python train.py --init="small_normal" --adamw_lr_other_params=0.0012 --warmup_steps=490
Rows from block 12 of the encoder, named by matrix and row number. Rows with one number belong to one neuron. Each number is 500 + 40 x the weight over its row's rms, rounded and kept within 0 to 999. All counts start at 0. Numbers have three digits each. After the name is the row's rms in percent of the matrix's.
# fc1: MLP up (encoder.blocks.12.mlp.fc1.weight, 384x192), inputs 128-191
# fc2: MLP down (encoder.blocks.12.mlp.fc2.weight, 192x384, transposed), outputs 128-191
fc1.230 092:473572417590458499574483466483395446452455498506496512535522502494473520474463507556478497518515553476507484455457483543491511525464507496486532498518526518470430436517469531486519552432532551
fc2.230 102:480497568496496496518439526491542488536560474475482504480488562507454479462509499490429491528501463492516472450498402456515481579527512457497479481494535500499552498430459413455565444526592523
fc1.231 069:580545531486556512514521499472434520511501535524543497486451491465492436528456561504464552477419504470451475548431455469473510489476509530467402447537419512525523516564516524480483517461550522
fc2.231 070:540484492484438514571486420482467522443543421451544542572503571534550514459564470497427508500488430540487495479535481517446513483449514557498470485518498533484463478500505526482510495494512443
fc1.232 119:566525542485480488475467515487527541490525570528552535516442406469495551510499516488397511411473483518447532478545505484481463522549460516488566566555499529456490524463588481429498427503471541
fc2.232 118:458508460489502515498521509542497448515518542492520490497517467578447528526451502496552501481494553485442472495547441474570517509510451521481541462572494527534437438504506471488515527517561494
fc1.233 050:491491529515503582584463520488454540485492505441486551572503532449434449538500486579458475510544476445520534509509505515536437520477529454492512489502544468510534459447479508485481494498459454
fc2.233 046:513488469502558467453504509497523510494481599583476468462505505468458449442509503428498569497479550491504538422522512489448468510465522543498425529493533552466491517540476414480386557547514478
fc1.234 118:540459469472470491475419504551463502499481536506456446514424453438542477503526544484477495498503459489429538423486477535500467501442456526550502486492548478533523494463642441519544479524526492
fc2.234 111:510420426511525500533484511538435462471445475456572494597446569432515454488491511516525450568490508514491480492478532499464507547508444468486486497427506391565522524501456540577473481401543460
fc1.235 092:538490550437507476515577446515499544485510501465494618413534542490463455512438502558486485517558528497433514496428559443500476535549424462496509512478555509424553580508543433508442493449527555
fc2.235 109:477499459530573477534407485541475457502454482566565458484496494501491514503521600492500472467470512628552461488608446578481558446463477512488522537432404447514508477487449511547488509567432476
fc1.236 099:491419452503527463528455495521449458541562511463500544560523454489498530459520445547431466474586537534443540480463498523472457518503498532481565479527544480512446482422529542533456495517549490
fc2.236 112:532581543529460465475509565438545482448530545526474471477473509478535436565506505440548526487480459487543454531506501536525559464560609481475448553473475472493554443568462432514541466443535569
fc1.237 086:421482493386471434504472535453515504556507510489443584446487494514485454531445510515530512438461553491498464575493592522543487546511496565481575511530471557483559508495547512509492506496479460
fc2.237 088:498475490619500521496511439457473499493426492520540406530476511539579461498536523501419521531506489454417501444536488538439493490510529482541445436519483476514446487463505501468590482516511487
fc1.238 067:442471537526452419446508490526464523507432506554492565497450511488569491458511518598497508463502508465551456554489492503482469550436492466542506516482493521543499552528489490472573483485525522
fc2.238 061:487515505512598505492530502424540546491513462464451513513506530515444499503500469544546464500462424442484509456449471474489521484498561514451514491507487512548416467515461518434432482523491486
fc1.239 126:471461498555467564489505501582492497530487465539498510596521507473595422520567531475523483557516422544524559489487445522405532469579516465495505512469483471446494518533489514521461544531534512
fc2.239 151:532517485422525455478493498490477512481516582500529541462480478536400578483473457470483533465480510491527446489496575463497495534487460538531544512518467560500494505494519439493560470496489447
fc1.240 092:488490532463585614536486499569481534475512434469489524507507487560509532478469517536511484463469538456489543445457473472515543492503473463483481504475515518530466427482501497538407501485502550
fc2.240 083:518466525460400416421481454441505496473448513532592458493513606478478525456464498455493468498521480512459448468440445508466511429480453530528591559451491453483513507482451486516492510529484462
fc1.241 098:538518513578414425461564469507550433454491456547483550493536439518492529490504469468452492512485519480503538515573576500505543442432565491512463548540483566516475524486508574466492572559464517
fc2.241 110:515490530502568494473499459460502556559529485589536450513436461545580481505465517483607501536583498556461532464520419501477553522565564475493474526546555491494449493521494472550493576511495459
fc1.242 106:446454402448463424526456467481548471430489513476501565462494464454493581439520485555497412525500521473537467453455486492475522464536555511526511509475563489541492439455606503574519408489523450
fc2.242 097:618511531503510488498607603562440495521523528507537526528483514533491446560487470452438550490515505525524559551536551485547487499471511417509517517521430547454507518474444534463514574476519502
fc1.243 100:419495474433548465569372537507536485497470535484464498558531494534491479524525529513472533443471425393478481465528508499512531511472481582450554498535529437564531480530543558570549480520511432
fc2.243 102:504542546580522523574508504440536576552528500509533452497486548459493448457483506520468492572511490501536444519512448471443536521601483486521546469496551503617470538484459509449438568479509461
fc1.244 136:481495479455521521448455492587525469491505478506453515523603521514530426492575515443448501484525461535550486498500473495459488556500481475455542490495460460525494539433487507527500452491530493
fc2.244 149:486518516491482531540532520455416403531439425498520504523534496497615437527477499525531497513481464479471542458420395453506563490550488483533453480592567497575455447518450538544478529479542501
fc1.245 073:534485468506423508510486476421504444513515535549501549513470539506526501562497502509614466514480569501425483428456484524463544458465526426488497533489490525490530460557526540484505499548459451
fc2.245 070:419551507509535505507450510487592562500421525457482550490525544536476481438505518490576514506490452442540510472512431494577511555531453551496514600456522498556506511464508490488517521515478442
fc1.246 053:527511505512440380468561519488502490500539433498461512460520481452574470608457475476461542512574500490536521496573520473449541497446555528466531444532539510449505492458541484554488504456491487
fc2.246 053:521496446465451469553470454515467508551475553507465505569498427443535488503483522443513474493504578574497579515478480496490578563526497447420477529510501486536479540494468424489412416557471458
fc1.247 090:428457482506504586454603407497552453473577534513493486538482520507463536389507516506468481537509467553502423530456528468491440533496561509507497553550497513509584513488525479458477482484524496
fc2.247 088:497481456498431455518464521516524496520485521492468553423561473502537450584514399446520562472504549451449598565492515486512512514455505493598571466532467491509527469514587544509457555483443507
fc1.248 077:525434553455536449479442488410554444536500523533474559524451506502488424527532525525532459466444445505581463536522550522571473562492450486545444540522508460441458456530533458549546542529511503
fc2.248 076:491457507515503458602463515468531535477494506444474443475509603530547533499465535481493529453503466461445540505542496448455518575517513476479507444457513517601498453515514508517544524517533494
fc1.249 130:499475457488516481493519490494406442467496530477492453549477553503518512504523526516510489501544408556535438520482457526493514435497511546466497472507447507490544445525523505625501473399522501
fc2.249 145:527490557492475528493514504492552518454482504472531477530480398530516476487464515493559520554533550540477596532485512538590523498637484453496451485463544491493553486451486554517512499534465510
fc1.250 042:593485448482489523496495467511506480490509482440439586556559458405482484481508506471522545450522414523479500481493500519507455497442522509533452444474528508481460437542506549501502506454513533
fc2.250 049:445491508506452489460516540470502528456452504506494527495470553503474551430582471502495545540434561462479451472486563518462526530463545501499468529479546507559533492507516508455497511522529378
fc1.251 094:528515492491457486441486480533478530507525453527437464465453455509554565476428500551539469533503515511503558457466465531555446473460486475533461494516502463475447502498475514531529478530474489
fc2.251 090:487470498478465531578512508536505490516477519480515558495504444500462515486495480491519517493451509460474479529480489478467576560565525501469521510515522577464503489520494533447530508433534555
fc1.252 090:522445580493613507513441508479534503536523484498525561521516517553495421495516526565521461493452462571484400476536529566536510531600457401475543519587545520525476504443539471487520456539518507
fc2.252 086:540577508484476386453482508519437462537497503491521465556518565462563580521428489477443528524515552484527479536561537475419562489519535496531511519505454539539508480539443448545493477511520494
fc1.253 051:459513516492490578536414517453479522441492462533527454518455531404506492549505474506537464476426494566517562457528489495505456470506478530509519550490492552497474557528474543460393496574453461
fc2.253 053:532494609539464483458443558533499438556482536538563579521522497514499514492556449450511528551499495479524502489564546512520499440504519481510529465489515508438530398544502523454488500539525474
fc1.254 079:474482473534557557533394455511591474458512531562492532542570421534455522475438499440502577504511497578530439491498538504491460521490494523506455518474457503524556506479495553466446511519487504
fc2.254 082:508538572511480438542476451518520567458472528437479541459441454453488523518534443452514468509441535565532531471462484399472452443507523525552562543525504434535540424539582445435543506497548456
fc1.255 101:542509483496543507440484488513493513526470530489518476476479368517547455515444529483396513548497458494517466426512501456467469549508501412485542526417483538489506486469502493521487517554495526
fc2.255 085:460497517462523495569484487464495483495460400485542549568491512440556401510507484567537480538476499562461552459509454541458563464553516518489419498596558418498493553427543520544553471457530453
fc1.256 069:495540484543505553585541512531491533510467483462424521525448517560497627544443557496503480468463520502544492516479500476486534584452514486505482449518545496530525550529531469482502486514526589
fc2.256 071:504469498459501562465484551521467514460454544476459522490501534521482429480547515535581534513592400477477524513548494503470443471541525495524478551534479590458455480509496481497482447549500512
fc1.257 092:499453578474512459543479479499467511527539470457487558498534505452550440504502480553470501522460531454439491439469484449394510434524486477520536585445495503495523488500516513541459450518458483
fc2.257 093:554494449486520503566505480477499462491396476520527517484546481525495540495471485496560481510491444480492534533488498485635497489506456551546422467566493493501424494475491517499463532508407505
fc1.258 125:492476489536429500510501488555415483525563469516505531578495552487499497472487543541538505507486439523520440492470496486433537497490437484514531594520476464448507558519478495515357499484486548
fc2.258 124:491509520526491537522433488426466486557506407473458504493499540511523423438537575502423457500470479514504528464427393500504497535490541475487481441468503502528498497549469488465451521546532555
fc1.259 106:502562510422536460510489544482543553522464500534471530512529399481476520475563504583487547407501492491384542453538484434530608489495471488490530506461459495460446511530515480484585492526500478
fc2.259 095:511491570564450513446506460448483502498427532511474453524484514489544604488467448500502443475479533450528511507457453457463519567441520457474503496549473532549485538478574497502462467527495502
fc1.260 074:459507460567434472534420491434512480574456517546471489523499483551475517417527478526517516553468503481450457451475459574537505427453478506549463517486555495545488443492451572514467600514526444
fc2.260 060:536486559456515431481503545560529520400522492504479535508534511428478499521531463586391547538495463558547551475526526446490501586528527469460491539495473525496616516518444457504476467498554551
fc1.261 091:566545395463566568527433514452467502509433511480494461584425469550506544469533532500547515501529543559465396531482500486449452513553483501473538454486517508485528520492515505521501493503476498
fc2.261 092:513475525453502474512527486439539524480523470475538505503486494457466424445473506457580523546475493534456546504467580534513528447524569488493414481457547490589449480475464598537488454478432575
fc1.262 046:508518497447470560489504532500565501487494487473537459461479440497516371470458482470490479503516497482496523513461482468469443523512567409543530499497513486443543493470493536498525484531492546
fc2.262 054:501447530453464456485580525437521515513497526536514461506523512433554493492460513448575480525564431457467528481447486456483489505453515468503495507477472484466575510459522479434518489567481490
fc1.263 092:434492534559484527501467542470493458473547432563493546569520521487431511444485475500536514500517538476505491404513471557483530501460455507507466477532509527492531443481485497461466586439468541
fc2.263 080:606507512429470459518484420420496532499525534470553536566475462511511560428467467507517528574448409573457499538502523476486541541468524504423534457464490464461510494629486463520555478550496505
fc1.264 096:492544470419536528461447493456566490498529406404489534422506557542455476460546459527556485519477469532456505534487483543544495527547523565541533546525487477550537442564459456483485502455486590
fc2.264 078:472516500561475467496494435492494495449492525545491536537556434474528525554527489463444522481471592461460491496528579530453467578450458495423485438485464550484519508398480537545473531535448408
fc1.265 019:446535503428468551567511506484461529476443416502462515513487545584434484453522497525475484545530566455525524531514535499500522525501550493509526479453454517513517553548477469550497509484514530
fc2.265 034:527502540492488467451502522442567471482445565542469495568498491441501516484487461457583514492487516444533571488503497496459478567510472482459480549522498555534534444516545439452400483578459426
fc1.266 108:433505487518510504486505471505486469503504490487459487516488469487489531621505596474454523596519456466471540482539416490465503511457462437507519530517497498546486494447470498555467519546494484
fc2.266 107:487565547512453549532525505494440562501486480457522485538501518518578432496528452538604461540443519484504508502504517556444537499548533516496384475493549485461548429521456549459467549529466551
fc1.267 113:493491487531473483580452474483437494504438501454444493480476563476465477506542490607488502473560449479519415466543478476450589505482471559546481489544466508489447485534512503510544484482542457
fc2.267 141:450551528531484513581437529471484504536539452446528539563561525522458431505476568516451490526422548457471532396546459484504546515450474560502511489461468507507478464514463478488429588522503501
fc1.268 105:511536496492502502537493451544460418431507506471496489546517450601462584491481498531491533480478516461511505481506433443473510530465512589520495487472426468476470436503458525530524477489498492
fc2.268 087:518520486535460471486451461497502476510454507492473456511471491567483495477550502479532466456499444476540492492561404495464560473511545479528499424462445464554480525593502483551434559450469512
fc1.269 129:524501497517462481533423503556491502515460509487442479523511498489537394494485625416491469521558506529467459567533564535473487509471509522474462481405467524488525583541470478420571466453531489
fc2.269 114:448484560472559531471499503526482504455521466490463516532478538441500410513495460530488488508549507530529560542493483543455480489482515429520495541519464522492572480459483533503480491520503571
fc1.270 056:478474521464494566490523465528547476502484529528488466575434429473552488525470513492485546472500481561573463487500510497420578449507530519431488511450423452495421478546454525455483459547504498
fc2.270 054:507475443476455498492457530463530482531489451498480560523491518474497503491564488414540555527480525451576465527535510580484497507475490499508474581494490521571543510530496482450420484474442456
fc1.271 029:498354496465481560496510461466413516523464543548545436518474541472455536483441541473520551545473457507480440558571479502523483531431496553518483548508537500535490480534458485523435460504549483
fc2.271 036:498546550516471493467551519472503508461519538437419523527563454507539430486531489426530476427562478408547594473463538416428521522554536456484419560515496476496519504498541460494389489596458457
fc1.272 115:470523449577545495544398565551571528492483565513488522520497573502497532511510461473444513496482431526466492524581465518419444552513470453526505477544474559471497536450500459522521479505538471
fc2.272 118:560460516579509443428572513586449533508561546494514478394489566483468508515456553515510535555532491464500523462520552532558486476473512494500510553527513487484513481474484499510490498531511527
fc1.273 084:488456530515559490457447484529514503456448523492497508448576503501493509554563548516481534519527481542455537529511550552481573484553474512579599539472493478469540493517470471492574504481510484
fc2.273 069:592584496473480439551469437513522477459531522573461478595428493525475566487520488442490469421518487525467461456567503508450478515487541531464484528531491604518502524486571461487519558512474532
fc1.274 102:489551428454546528508485500504493491482468484476527479484516508522550451460566456523515528497506478490529491592547564582513476500486412452412504520493494601505523510417524469525482470518560478
fc2.274 102:538458501525539498512544496507504512515555448532531499488440509491492533561445473480445526501581510527517549506538520540506492509551530483446464506501468495454532447488427472548507491534472494
fc1.275 124:473504471478559524519553470488448525513565520489507483461547456551463540497475504460528484568525509466549520499534457544470427464445404537485492409551514412518495528505509481532528503540551526
fc2.275 088:517479465475568460507478524496510451525440522504422542443492541509445482581482464515497491529523468562519493478484531456545465560504559454478585499570439504497534512430469489461573541500550505
fc1.276 098:479499491500496492454461523520539493522525576470473545469559514524379467497529531451534448482447592418527503490495437516492521476437442525570571504568552527451443532526523460475450492450499472
fc2.276 091:517416471481522441501538585454502543519538449464492432489486527553537571514440480543473524551567414500505545462493445493427417520476483547540478520490527523520521476534512553549498477523606532
fc1.277 043:512530529529559485571537546534463536437437571567529496541506507518478465588520620485500547445599538455517516542493525527464404524456532472510487445527571493544455493437438488500527541497519448
fc2.277 041:478499500458430495425438512472515506485444494499480492572554500526519511500462503419490550467405557423507555455524538464463511543427501553439443515471521528536502511531498474467469504513482494
fc1.278 114:428532530538538507509525504462521545551449558447509487559500489482452501479474481501509494521537477455486461432482538555488397513534441497515595481442511554487482521513457525526421474513537439
fc2.278 093:528418477503492491454479435591480546451499475476455527472476561481439522514486443511445527530561501518468518511492489499441533512486460586475448469523463476586502446442498564459464504493552428
fc1.279 115:479483473492569535444462511566492433574386456529512480421512520524434527495481517525506510504459510484446520513551431470451524467526541480493493483486538470441486481528496425523527459505438505
fc2.279 100:539513450512478451432485418488479531516489541559552489503491551510526509484517445475470463521539578533506511402511468531486539502472476561527368465456444492524502479457480414576434506422472508
fc1.280 102:578503520513452529506466514529516489526570513490561527445496517507456512494565524480530486482494481582555533543493436514497479444435441504512484504482513451502501494520581449493370454523510587
fc2.280 090:495485472544500525458446513520440474479522441473507439521540495562514502481393432504438535465452481421507499511547467593519494519520487404547442507531463578487461504539503564476475540454560459
fc1.281 138:498459452529523502444451484488592555444465574448481543473494477483474525505488509492514500463497564500504483514508477522485499485453395483453581608527503448487504550463517420525600545490501487
fc2.281 105:571469476457501453511518522511513481513514495491500479428521513469420548540463510544514518464502469516505520462567548392576521480506463540508532482531587502532503460463550492494547498506546436
fc1.282 088:458466485569492489497493553484487510461449460480398519464439482535524507574500523539519526626556489530435532490526506527580485475391455477497485533547534522445508540494492501465472537520556472
fc2.282 105:554468503454490550494464454462518537442569508495528459446512457540517522485521428476482463483484525516568385529410445530444501542584467515522504437549506497468516483518493516521576403441416558
fc1.283 092:490408441519603507477561511471524484407482464476552644515515539520494508530476527478538495522519483531538516458493442545529544485560503485542466518500553496462478528503557509552498511447550510
fc2.283 111:494494513484433496485363437509485453456559573472457420495500395520532521426448467436422512520545553579469491559537566531484497491474503476491564566461561556529496526485506534377514452597481489
fc1.284 146:518442438533451509477443624502497455512495416545443477503476448459546532556535540562544444518441585564531503497564568490492481454515550504463445503525475462495569442505502476510485518536513499
fc2.284 134:516531493506511481462485510495441479522452484454498514489499560488472513485445571573515470529397469453556531405463470432534438444484495492508506535493458572499548535584506573494489513505522509
fc1.285 103:443464449460645465540445391437423488495507525516486506507445477574498481569516491535465509461445454483535436449479477490489525550561510479477493526501457448555541504535526472574503515479527565
fc2.285 093:548437512577400511541489571465564433540429408507460480537486554446531471459465537518567467580516525544484578498583503515556550487496528515480489482467503466485461479505437530577493497434483462
fc1.286 122:487563448551437487569418486517462490458514513410532525512493498504447515550507512512507447463556495425525460456567500481444565516434520526525483445423471494541520558476514472538497532469525448
fc2.286 156:475487555540488512529458473455493494486514475535501493505523529528462481527469570517465494515400484456500495402450463456511520503511454587486464492548487528471387470594460454542450539486484501
fc1.287 068:451484482398566458510475493520499524468482475522508599462550480510482535468503473440483482472532574542467493443510556466578446510458445538477546533541509543528537494469523394428529498482485513
fc2.287 067:529493546533466511535550493398555474530522513442476473543492433458541441507466478605552480530483410449530473495489476516439501472550526454479411477438497487481498513545436503549446512546401478
fc1.288 105:483500427468610525467521540537583567477492477474533537475484479509531580458471497539495545550565575448512460490493567525412559481496522456474509508511499473501419528510506585491466472451466484
fc2.288 122:438519530531444449527452525565445465535473448500521462574546557494485478522505476533488507443485394505468490464480373436523513533495537493523516486414493525487450476540526500517525506533545479
fc1.289 100:470528570486516488480540464499515489528420457540492461546491471534509482502567451492459485516511525554426520499524469509445521529470552517504491570518553478485433485559526530537471530474525543
fc2.289 093:503510433538536587483538471418462489436530531548475582401549459500533499522440466447597463459508467547536577523568495495433536447543481412512496523494450488569443520437509483448540477548479477
fc1.290 124:503489452505587487488510534495544506495550534565457498447512553528454592503517498508432542479520506590466451567523557523531447440492472502516464468525548520475572486415529455570457518502474499
fc2.290 164:510510524445531495493564479517531473475478594543525523445485445504460535453479481496486488518609499468509469521466503573482456526560447450509480471518554533413475513512495492518528475475449527
fc1.291 078:485513488483483534434547521545526469565477498549508499482508482521493436557515523463494548499462469452402486465452547470412560508487528466556518542503574497559533429493488523393489462521477408
fc2.291 066:579500515457508388562449502472503524468497499503483513496500478516500474531445519451498506408395520542561616511588478493454396464531551499496490458595514484603515541490553438429518488544509543
fc1.292 099:455489559465512521466543426501457465527486545499523605447471482475535478496517514445549508507564513512504553549516527560543494477584534519483509452439528494453421461513527500486484512537430538
fc2.292 109:520518478547531497536456571452518526512528462533496512532506547507502560502538446544421512473512448493545482522542505498387521508476490485505472482571491484537602489433502512493568496484578485
fc1.293 089:429502506530516540442519524479463466480511429448521471509483534492469523510513548598508496551524467497506469484530481517500563479505488509492478535488456472505434443568502511466488554492543462
fc2.293 084:612478465454486518511497491400541502516477563460507535451519527499399479524530445561560555522505550534583486473488510575484500557492524474460436528463528490494565505478475476456476473467459550
fc1.294 116:465431532435493537483474493537478520523447494513401540508530516485509512475480515521511556533536497493528486560502470539446467533443524434550535527512542469514542608500463543473529476504465542
fc2.294 129:493581478528493501534464503456503474493530465529557506455507460556484507565501526521511473451415453475505480457503490459518553495507479597450559491492498497450455471500544518529448552498492467
fc1.295 074:497545559493500465439503496509501575468539604499498521387473516473423544473519488493470506509576474447476545473517535509512500447500537478624464551549474531473521446493447466460581473561502476
fc2.295 075:484526439551576459484499507515511563599411464554493508546503495467561452463450489509520520498521458506500473499445499536531498502481452468545574448480504564540507526425506542572417513466519491
fc1.296 090:510472459488546529418480553478529542546443459549461622452506532485481545408484536520429466520504435550537502458504494489468492480551476563529529509476492443535511464517557462523430524559482508
fc2.296 084:527522525540514478495443564504492418387487499500506421618537464519508564490509490475469493494500537453506495551471464533491564563423540467501487458449462493493529488477496517503510515463507505
fc1.297 081:509530521435528453481520573460619495542524553471478562452508495523487543488528421471507522516517448442469508505500482489547515549551542550524496523417466475524472504433458465436549424547476455
fc2.297 080:482478449463446441415455469501454523501518486517527515519516497508484522489496541426470484520500508527507545505543428473551450485413477543525436523544572566469529514582521426520478493589557542
fc1.298 131:629559493481491492515447527508423513473539461497523501502480534470593473462503507516504502433462492526499483451463462523431527437463487555496487482518513494533534581416501480510594501404555530
fc2.298 121:483440541485479496512456538425481506485503460432517541555515577480423449505452505577470513540495410526497491444483418493535481486499520460529508522461544478515463533484462499466443553509531521
fc1.299 113:462454508541478468508517506494503456466474424481470475503515517536485563521490545560465537542454493521562456474425547503556553508516500542442537464536514477575499524484549516484530496460505458
fc2.299 098:410486526474557516556543453488521567510493618530550511500477505494516444544496456465460477531531489496444408509519479542515457464506460467509467517597547530486487492456459500447477479453475522
fc1.300 111:534451462494492465486406551487462482527477473465514498516462480503487574511507596513498472453418563548524438387463526442483500561499502528473469521495459490588514462496488532529522455488477500
fc2.300 131:537510539490505544527554460507509446497503520543527480502528554533556482468493417491484507456564443456456480554488441544466543488514465491499526420503564465506456547523534467505515533493494516
fc1.301 081:539509451451483586463501498447587523454514540443495523513515540484529520559525559507468562440500509550536444487511520463492430555483481448418448514484493565539519428487565525439419533556447521
fc2.301 085:477439554525506494449548576494487553554565450537541435507504508453533537476492490594554511475488522440509588476523535564501474486492550546551434500519500446415465423453501450481472512579521514
fc1.302 112:486468478597494511470470498580515523423468505509519482574494491483543497413507584508477511532492481523470516524531498585427495484536492469530432511563527470530562541532546506490501575513517537
fc2.302 123:527514497479504565485566474456579496564484471568444473436503532486530463546447493520604516496562477518514552476482478525491479466488552421465522478494502537450476451485487593514467531536465541
fc1.303 094:493488479541467449516495504448507496549515466463486506479478458414511559527503442527520511490471572537482401484531521485541503499496538589546445500492461417494569445468481555511497475471504489
fc2.303 098:451564508465592459471485459539552532515511463457468531447529600520494492434542522534459527529437473511537537439462478484484385482560516492510502479397498547480519466513472493431511504530520526
fc1.304 121:518482494532481506537436498549455477485519453536526493512569566478464494499527544534459468418418433478513427462479488458448561477441477549481466488483545523529517544592530489544523504456521517
fc2.304 140:492510489497556510484563481528553466475458582551446478471475479477518472507537406429581497534597563479494488624514634613473481488565484455467508503527495520488513495439499511540526461463459468
fc1.305 092:514567485471543533616450501505487531531493500528466467554542492543551534520440561508497518511519548542474543446520497488453489528521497477483471525433535433516473475498498465468514489503510474
fc2.305 108:440502504508473536432471515469537412515591464466462569529467507534453505491521490523460454407508404478515443565524511498523596445452475544526497421499472498546513490459493579522505485444494585
fc1.306 124:510575466457500496481529492507517505466400533545454503507466520529469495519458474471495456459630459513521396596474549474482470471512477500526497451466513527433562521504522567536569569459504521
fc2.306 113:510472435531550582492555517485510475501498452580567482522485451520544495466492532505426525505545490518475526498448517608503478491580497473485466495509553491476541487515480518573496451463414558
fc1.307 096:512526462500560500528499421431462452505512506498521471514507468495461578493477416573456456459435484503495461435534516511463487434536455539449466520474525515452432507519498509502520580520521536
fc2.307 067:437470491460342537450450522532543461529538516468478499529459532471490538435564555473508505510522536488434446524451535495506479564490519524476557482490450457512573493533532501509510450537516467
fc1.308 038:545483550522471494450428492510499578502563524573474512471530488473554512496560573539484486482493467498512455506485508505476478483490389507482523549500424525500513475539520492514501463444429488
fc2.308 036:527545507476471525514536538513589531506464591527416478575486515470554521479471473482545508551494477442478600520509452541477518508519522464406451528520512551474531510494476453494418532550520463
fc1.309 086:443492478501562474496459417516512485454517421477554456503482474475562462534522571543480512598501467478494500498474457483517592432532554474443444483467528541479527429542533511481433497520564499
fc2.309 094:523416500435466593470524538486577481498421567535479538550485426512533558474494443462554461480497552553512554573472543496481515473475479423511512475522539462455485432476538475521544488492397521
fc1.310 054:444496563530517432508447393494507528407538537463489465470477521587584494491506476524501446479471494498539444476454472399487539578520454565474503543486467531515494465514481502572472482528481503
fc2.310 044:496463461524429541451537579454456483497503530489458523606520471456440539538513563420528489499462506477581538514549480533518468492515528470482491519534569429534540481476513421427386581517489422
fc1.311 109:547529463476591517507552492560436528448493462477517533499435499509509530542433480463486557457501517543488522412517420584474420564477464508494561502538520466478461566490555392544495453534479463
fc2.311 091:523492502550458476508480472500634534531509579460484597471512521505514472535488487518542493478451616467611492519544572449574535512495415510496489519460527484491540499507458543439511439489529496
fc1.312 102:430510531408542490445513497501505570480543504441467534402477552515444566452438540572527438491460455462481488487454497519522508496512442589512452492445544509539539449508506506534459511462473465
fc2.312 103:551498482518489540446445503480505446442439463524514528533492446435542451510552439550516520550508554579507436500596578507479494504414556422532570573529494483486477493477528456479554529481495569
fc1.313 062:493488474510476538486535437523492591515466570453444587585395474391526531598504502438480552490508520543513443469460458501516549506513447493495454494452502544500579548506563512510540499505470543
fc2.313 055:488470445490486495544502519515492514533517537464519480463497540439522485494470474477528540583603498486453533555495533499515403518452435463512485491464547518491521564517547558499436496548421497
fc1.314 105:505544527527447538544449495503476529551498436470482539502547468485493582484510559605528502558404509524468510394464480429490559459472462499513472533452519430506441496577452508546489524494516435
fc2.314 107:453424503447558504513466459483547476463558519602554551463428541529484524505510462497409486465557419472498409522499482587559490485520498501487536438560525464494494465466509539539553457498516540
fc1.315 122:564512464506507461482546424500467414495506542474482444546500515485475473505458556486446449565484463461569470573502539514450402491505587559504477457459498499508539490560467451516468572488458474
fc2.315 081:509435492480565498502472446516505484493553544477485547519536498508452566547549533484436510461494562441503444491512575531574577557452449497412515464514432490544548477402517498494446505444530534
fc1.316 068:521490451432492526504467558456477485518481502459502449551487469494515454465561502527444483446588473543538490520584564449517501532485536482454549543418497529510545497466506601592550433529555496
fc2.316 066:586444509482499508457499470434548509495452533479506468544437451472457433466400557428592541454545504499483573519482488537511472481498529429451540452504529512465496528471481504539535479494522525
fc1.317 140:443494477482496481468480518526471505491492531517517495499482458473556507567545509441500549422525523492434565480574430480461500467529438567492604464551515484427506483495526505572457462509516485
fc2.317 158:464467490526535513508512536473545516497494460440459494510567566491471488492513469539500477590504449497555445495419563516524506519459549418520431511385521539532507571487506483488519504489500494
fc1.318 141:501524479493536501556445476459517484503497466501557489464497567589493461508556486569438536472439461517474420493526478511490575488478470562531472494555508455519496417517507580527548495491547512
fc2.318 136:521512508550450504560442525546440448491498435476504435576536554488471430525488540517535515472452421518513547430513376446511535498431479580502485495458463520534462492503508502535492535468531491
fc1.319 092:499519499442468475512565548481586506521440513528503546487627512529470530546587527489484526420532480512569483530505505501467496487516556517481526464502549446385485414503497449456494542514494561
fc2.319 084:446459496497586469532440494530500573472506546402457467509482552496495528482390470520528545461531534489393475440491519531480454623489434528571511504531536524552549490449429550539477417536589461
fc1.320 113:533510491530524487531447464472389521495568440593432486498532604524430498488512503530457506495432510462503408462497539469465533467479475549478482472470527538515482517525519499533490576515625459
fc2.320 131:486553490483438482521378516488492505513501470372542562566527518491483459507448577478490514461431452529504606466470450430539527515452550514525501486511446517500464512531474498462479543500517556
fc1.321 105:493461459467465457532527525499473562593468486509452502527486486409452501469581508523413465507469491436492474497532500536495519467517527520508513509450462532522511541564557442474496532461485493
fc2.321 087:523517534482518517556497518481502542521547513495496521418526489503500533520505471488434484450497516506463487442469516445462476500524519430500487469499473495514469445461485432416502478582540513
fc1.322 084:624464489470607470475505441545443500529523568507539505484546550493470488435403458522474491514571506471503553496485487505514437554493501483517472492494527493546539470506477526564493475520527478
fc2.322 083:480487482495572513510534565491413543458416470585501567493502375515470540537548556477510484528500525524554430537540553594523507506559532522460513549483400505493533513467503546487460525474483554
fc1.323 103:496450536422470485563512550592524549562473474513545514393554538464458506480477538529542503527453483544519534515452488478479454458486464539528581456528502476468573593606563466471446453505440440
fc2.323 120:526557374546526504447500475480465482498493445478493521568478476535464472539569438500479497443535448514467461467558516538568569529515520516511463567426500524557439505405510554538534556530501552
fc1.324 088:542506547475484433495494529470473535510582485511466424469527517465475447494516437518536546519508489510577450397451527529510567487448476555505438459537471535545459533551539531463532506460492461
fc2.324 079:436470549577488504546546449497508509483435549551523574553525495541491459484503569470518506456482443451469454509511445509518430461525512485449530498507580538502492461503464483510454505566550520
fc1.325 117:511569509542507503526527479455515458495461477507555528557473452538531522506564425460447510474552554593491541466553504515453534439488600480515472486490536500505405471458464496483535513517451519
fc2.325 150:555509469457516534492556419478467479540526531602505448533422456483553430487476510449594458500518529526480584486572461530456529481506481487512493593502502521508461495544575518499450548553503495
fc1.326 114:448532598511488532529506474438505552524531549436465479505531535482454517487460462503595473458512538552542444432527520572474482515490463541459485536439562537508486515509511562503463500459518503
fc2.326 095:500461505557524508519480515445431492465510532416546427521467531549497525449352493527472527531477466466475497567491463527435571513513555479452495478527492570501526447537494432423569482554477484
fc1.327 074:474524454504518513533450501511502574509510470494395502515504498544517558484415477499497518508517528475470605477508508375521537554440534507540449455520558509484529507454429486469558486492441562
fc2.327 073:565509506508461512498464559514503564562428570533516458539509549506446426564595516524531523494481419468496514533516479534499557435600499443504474583523513574482538488542544473566439503522482515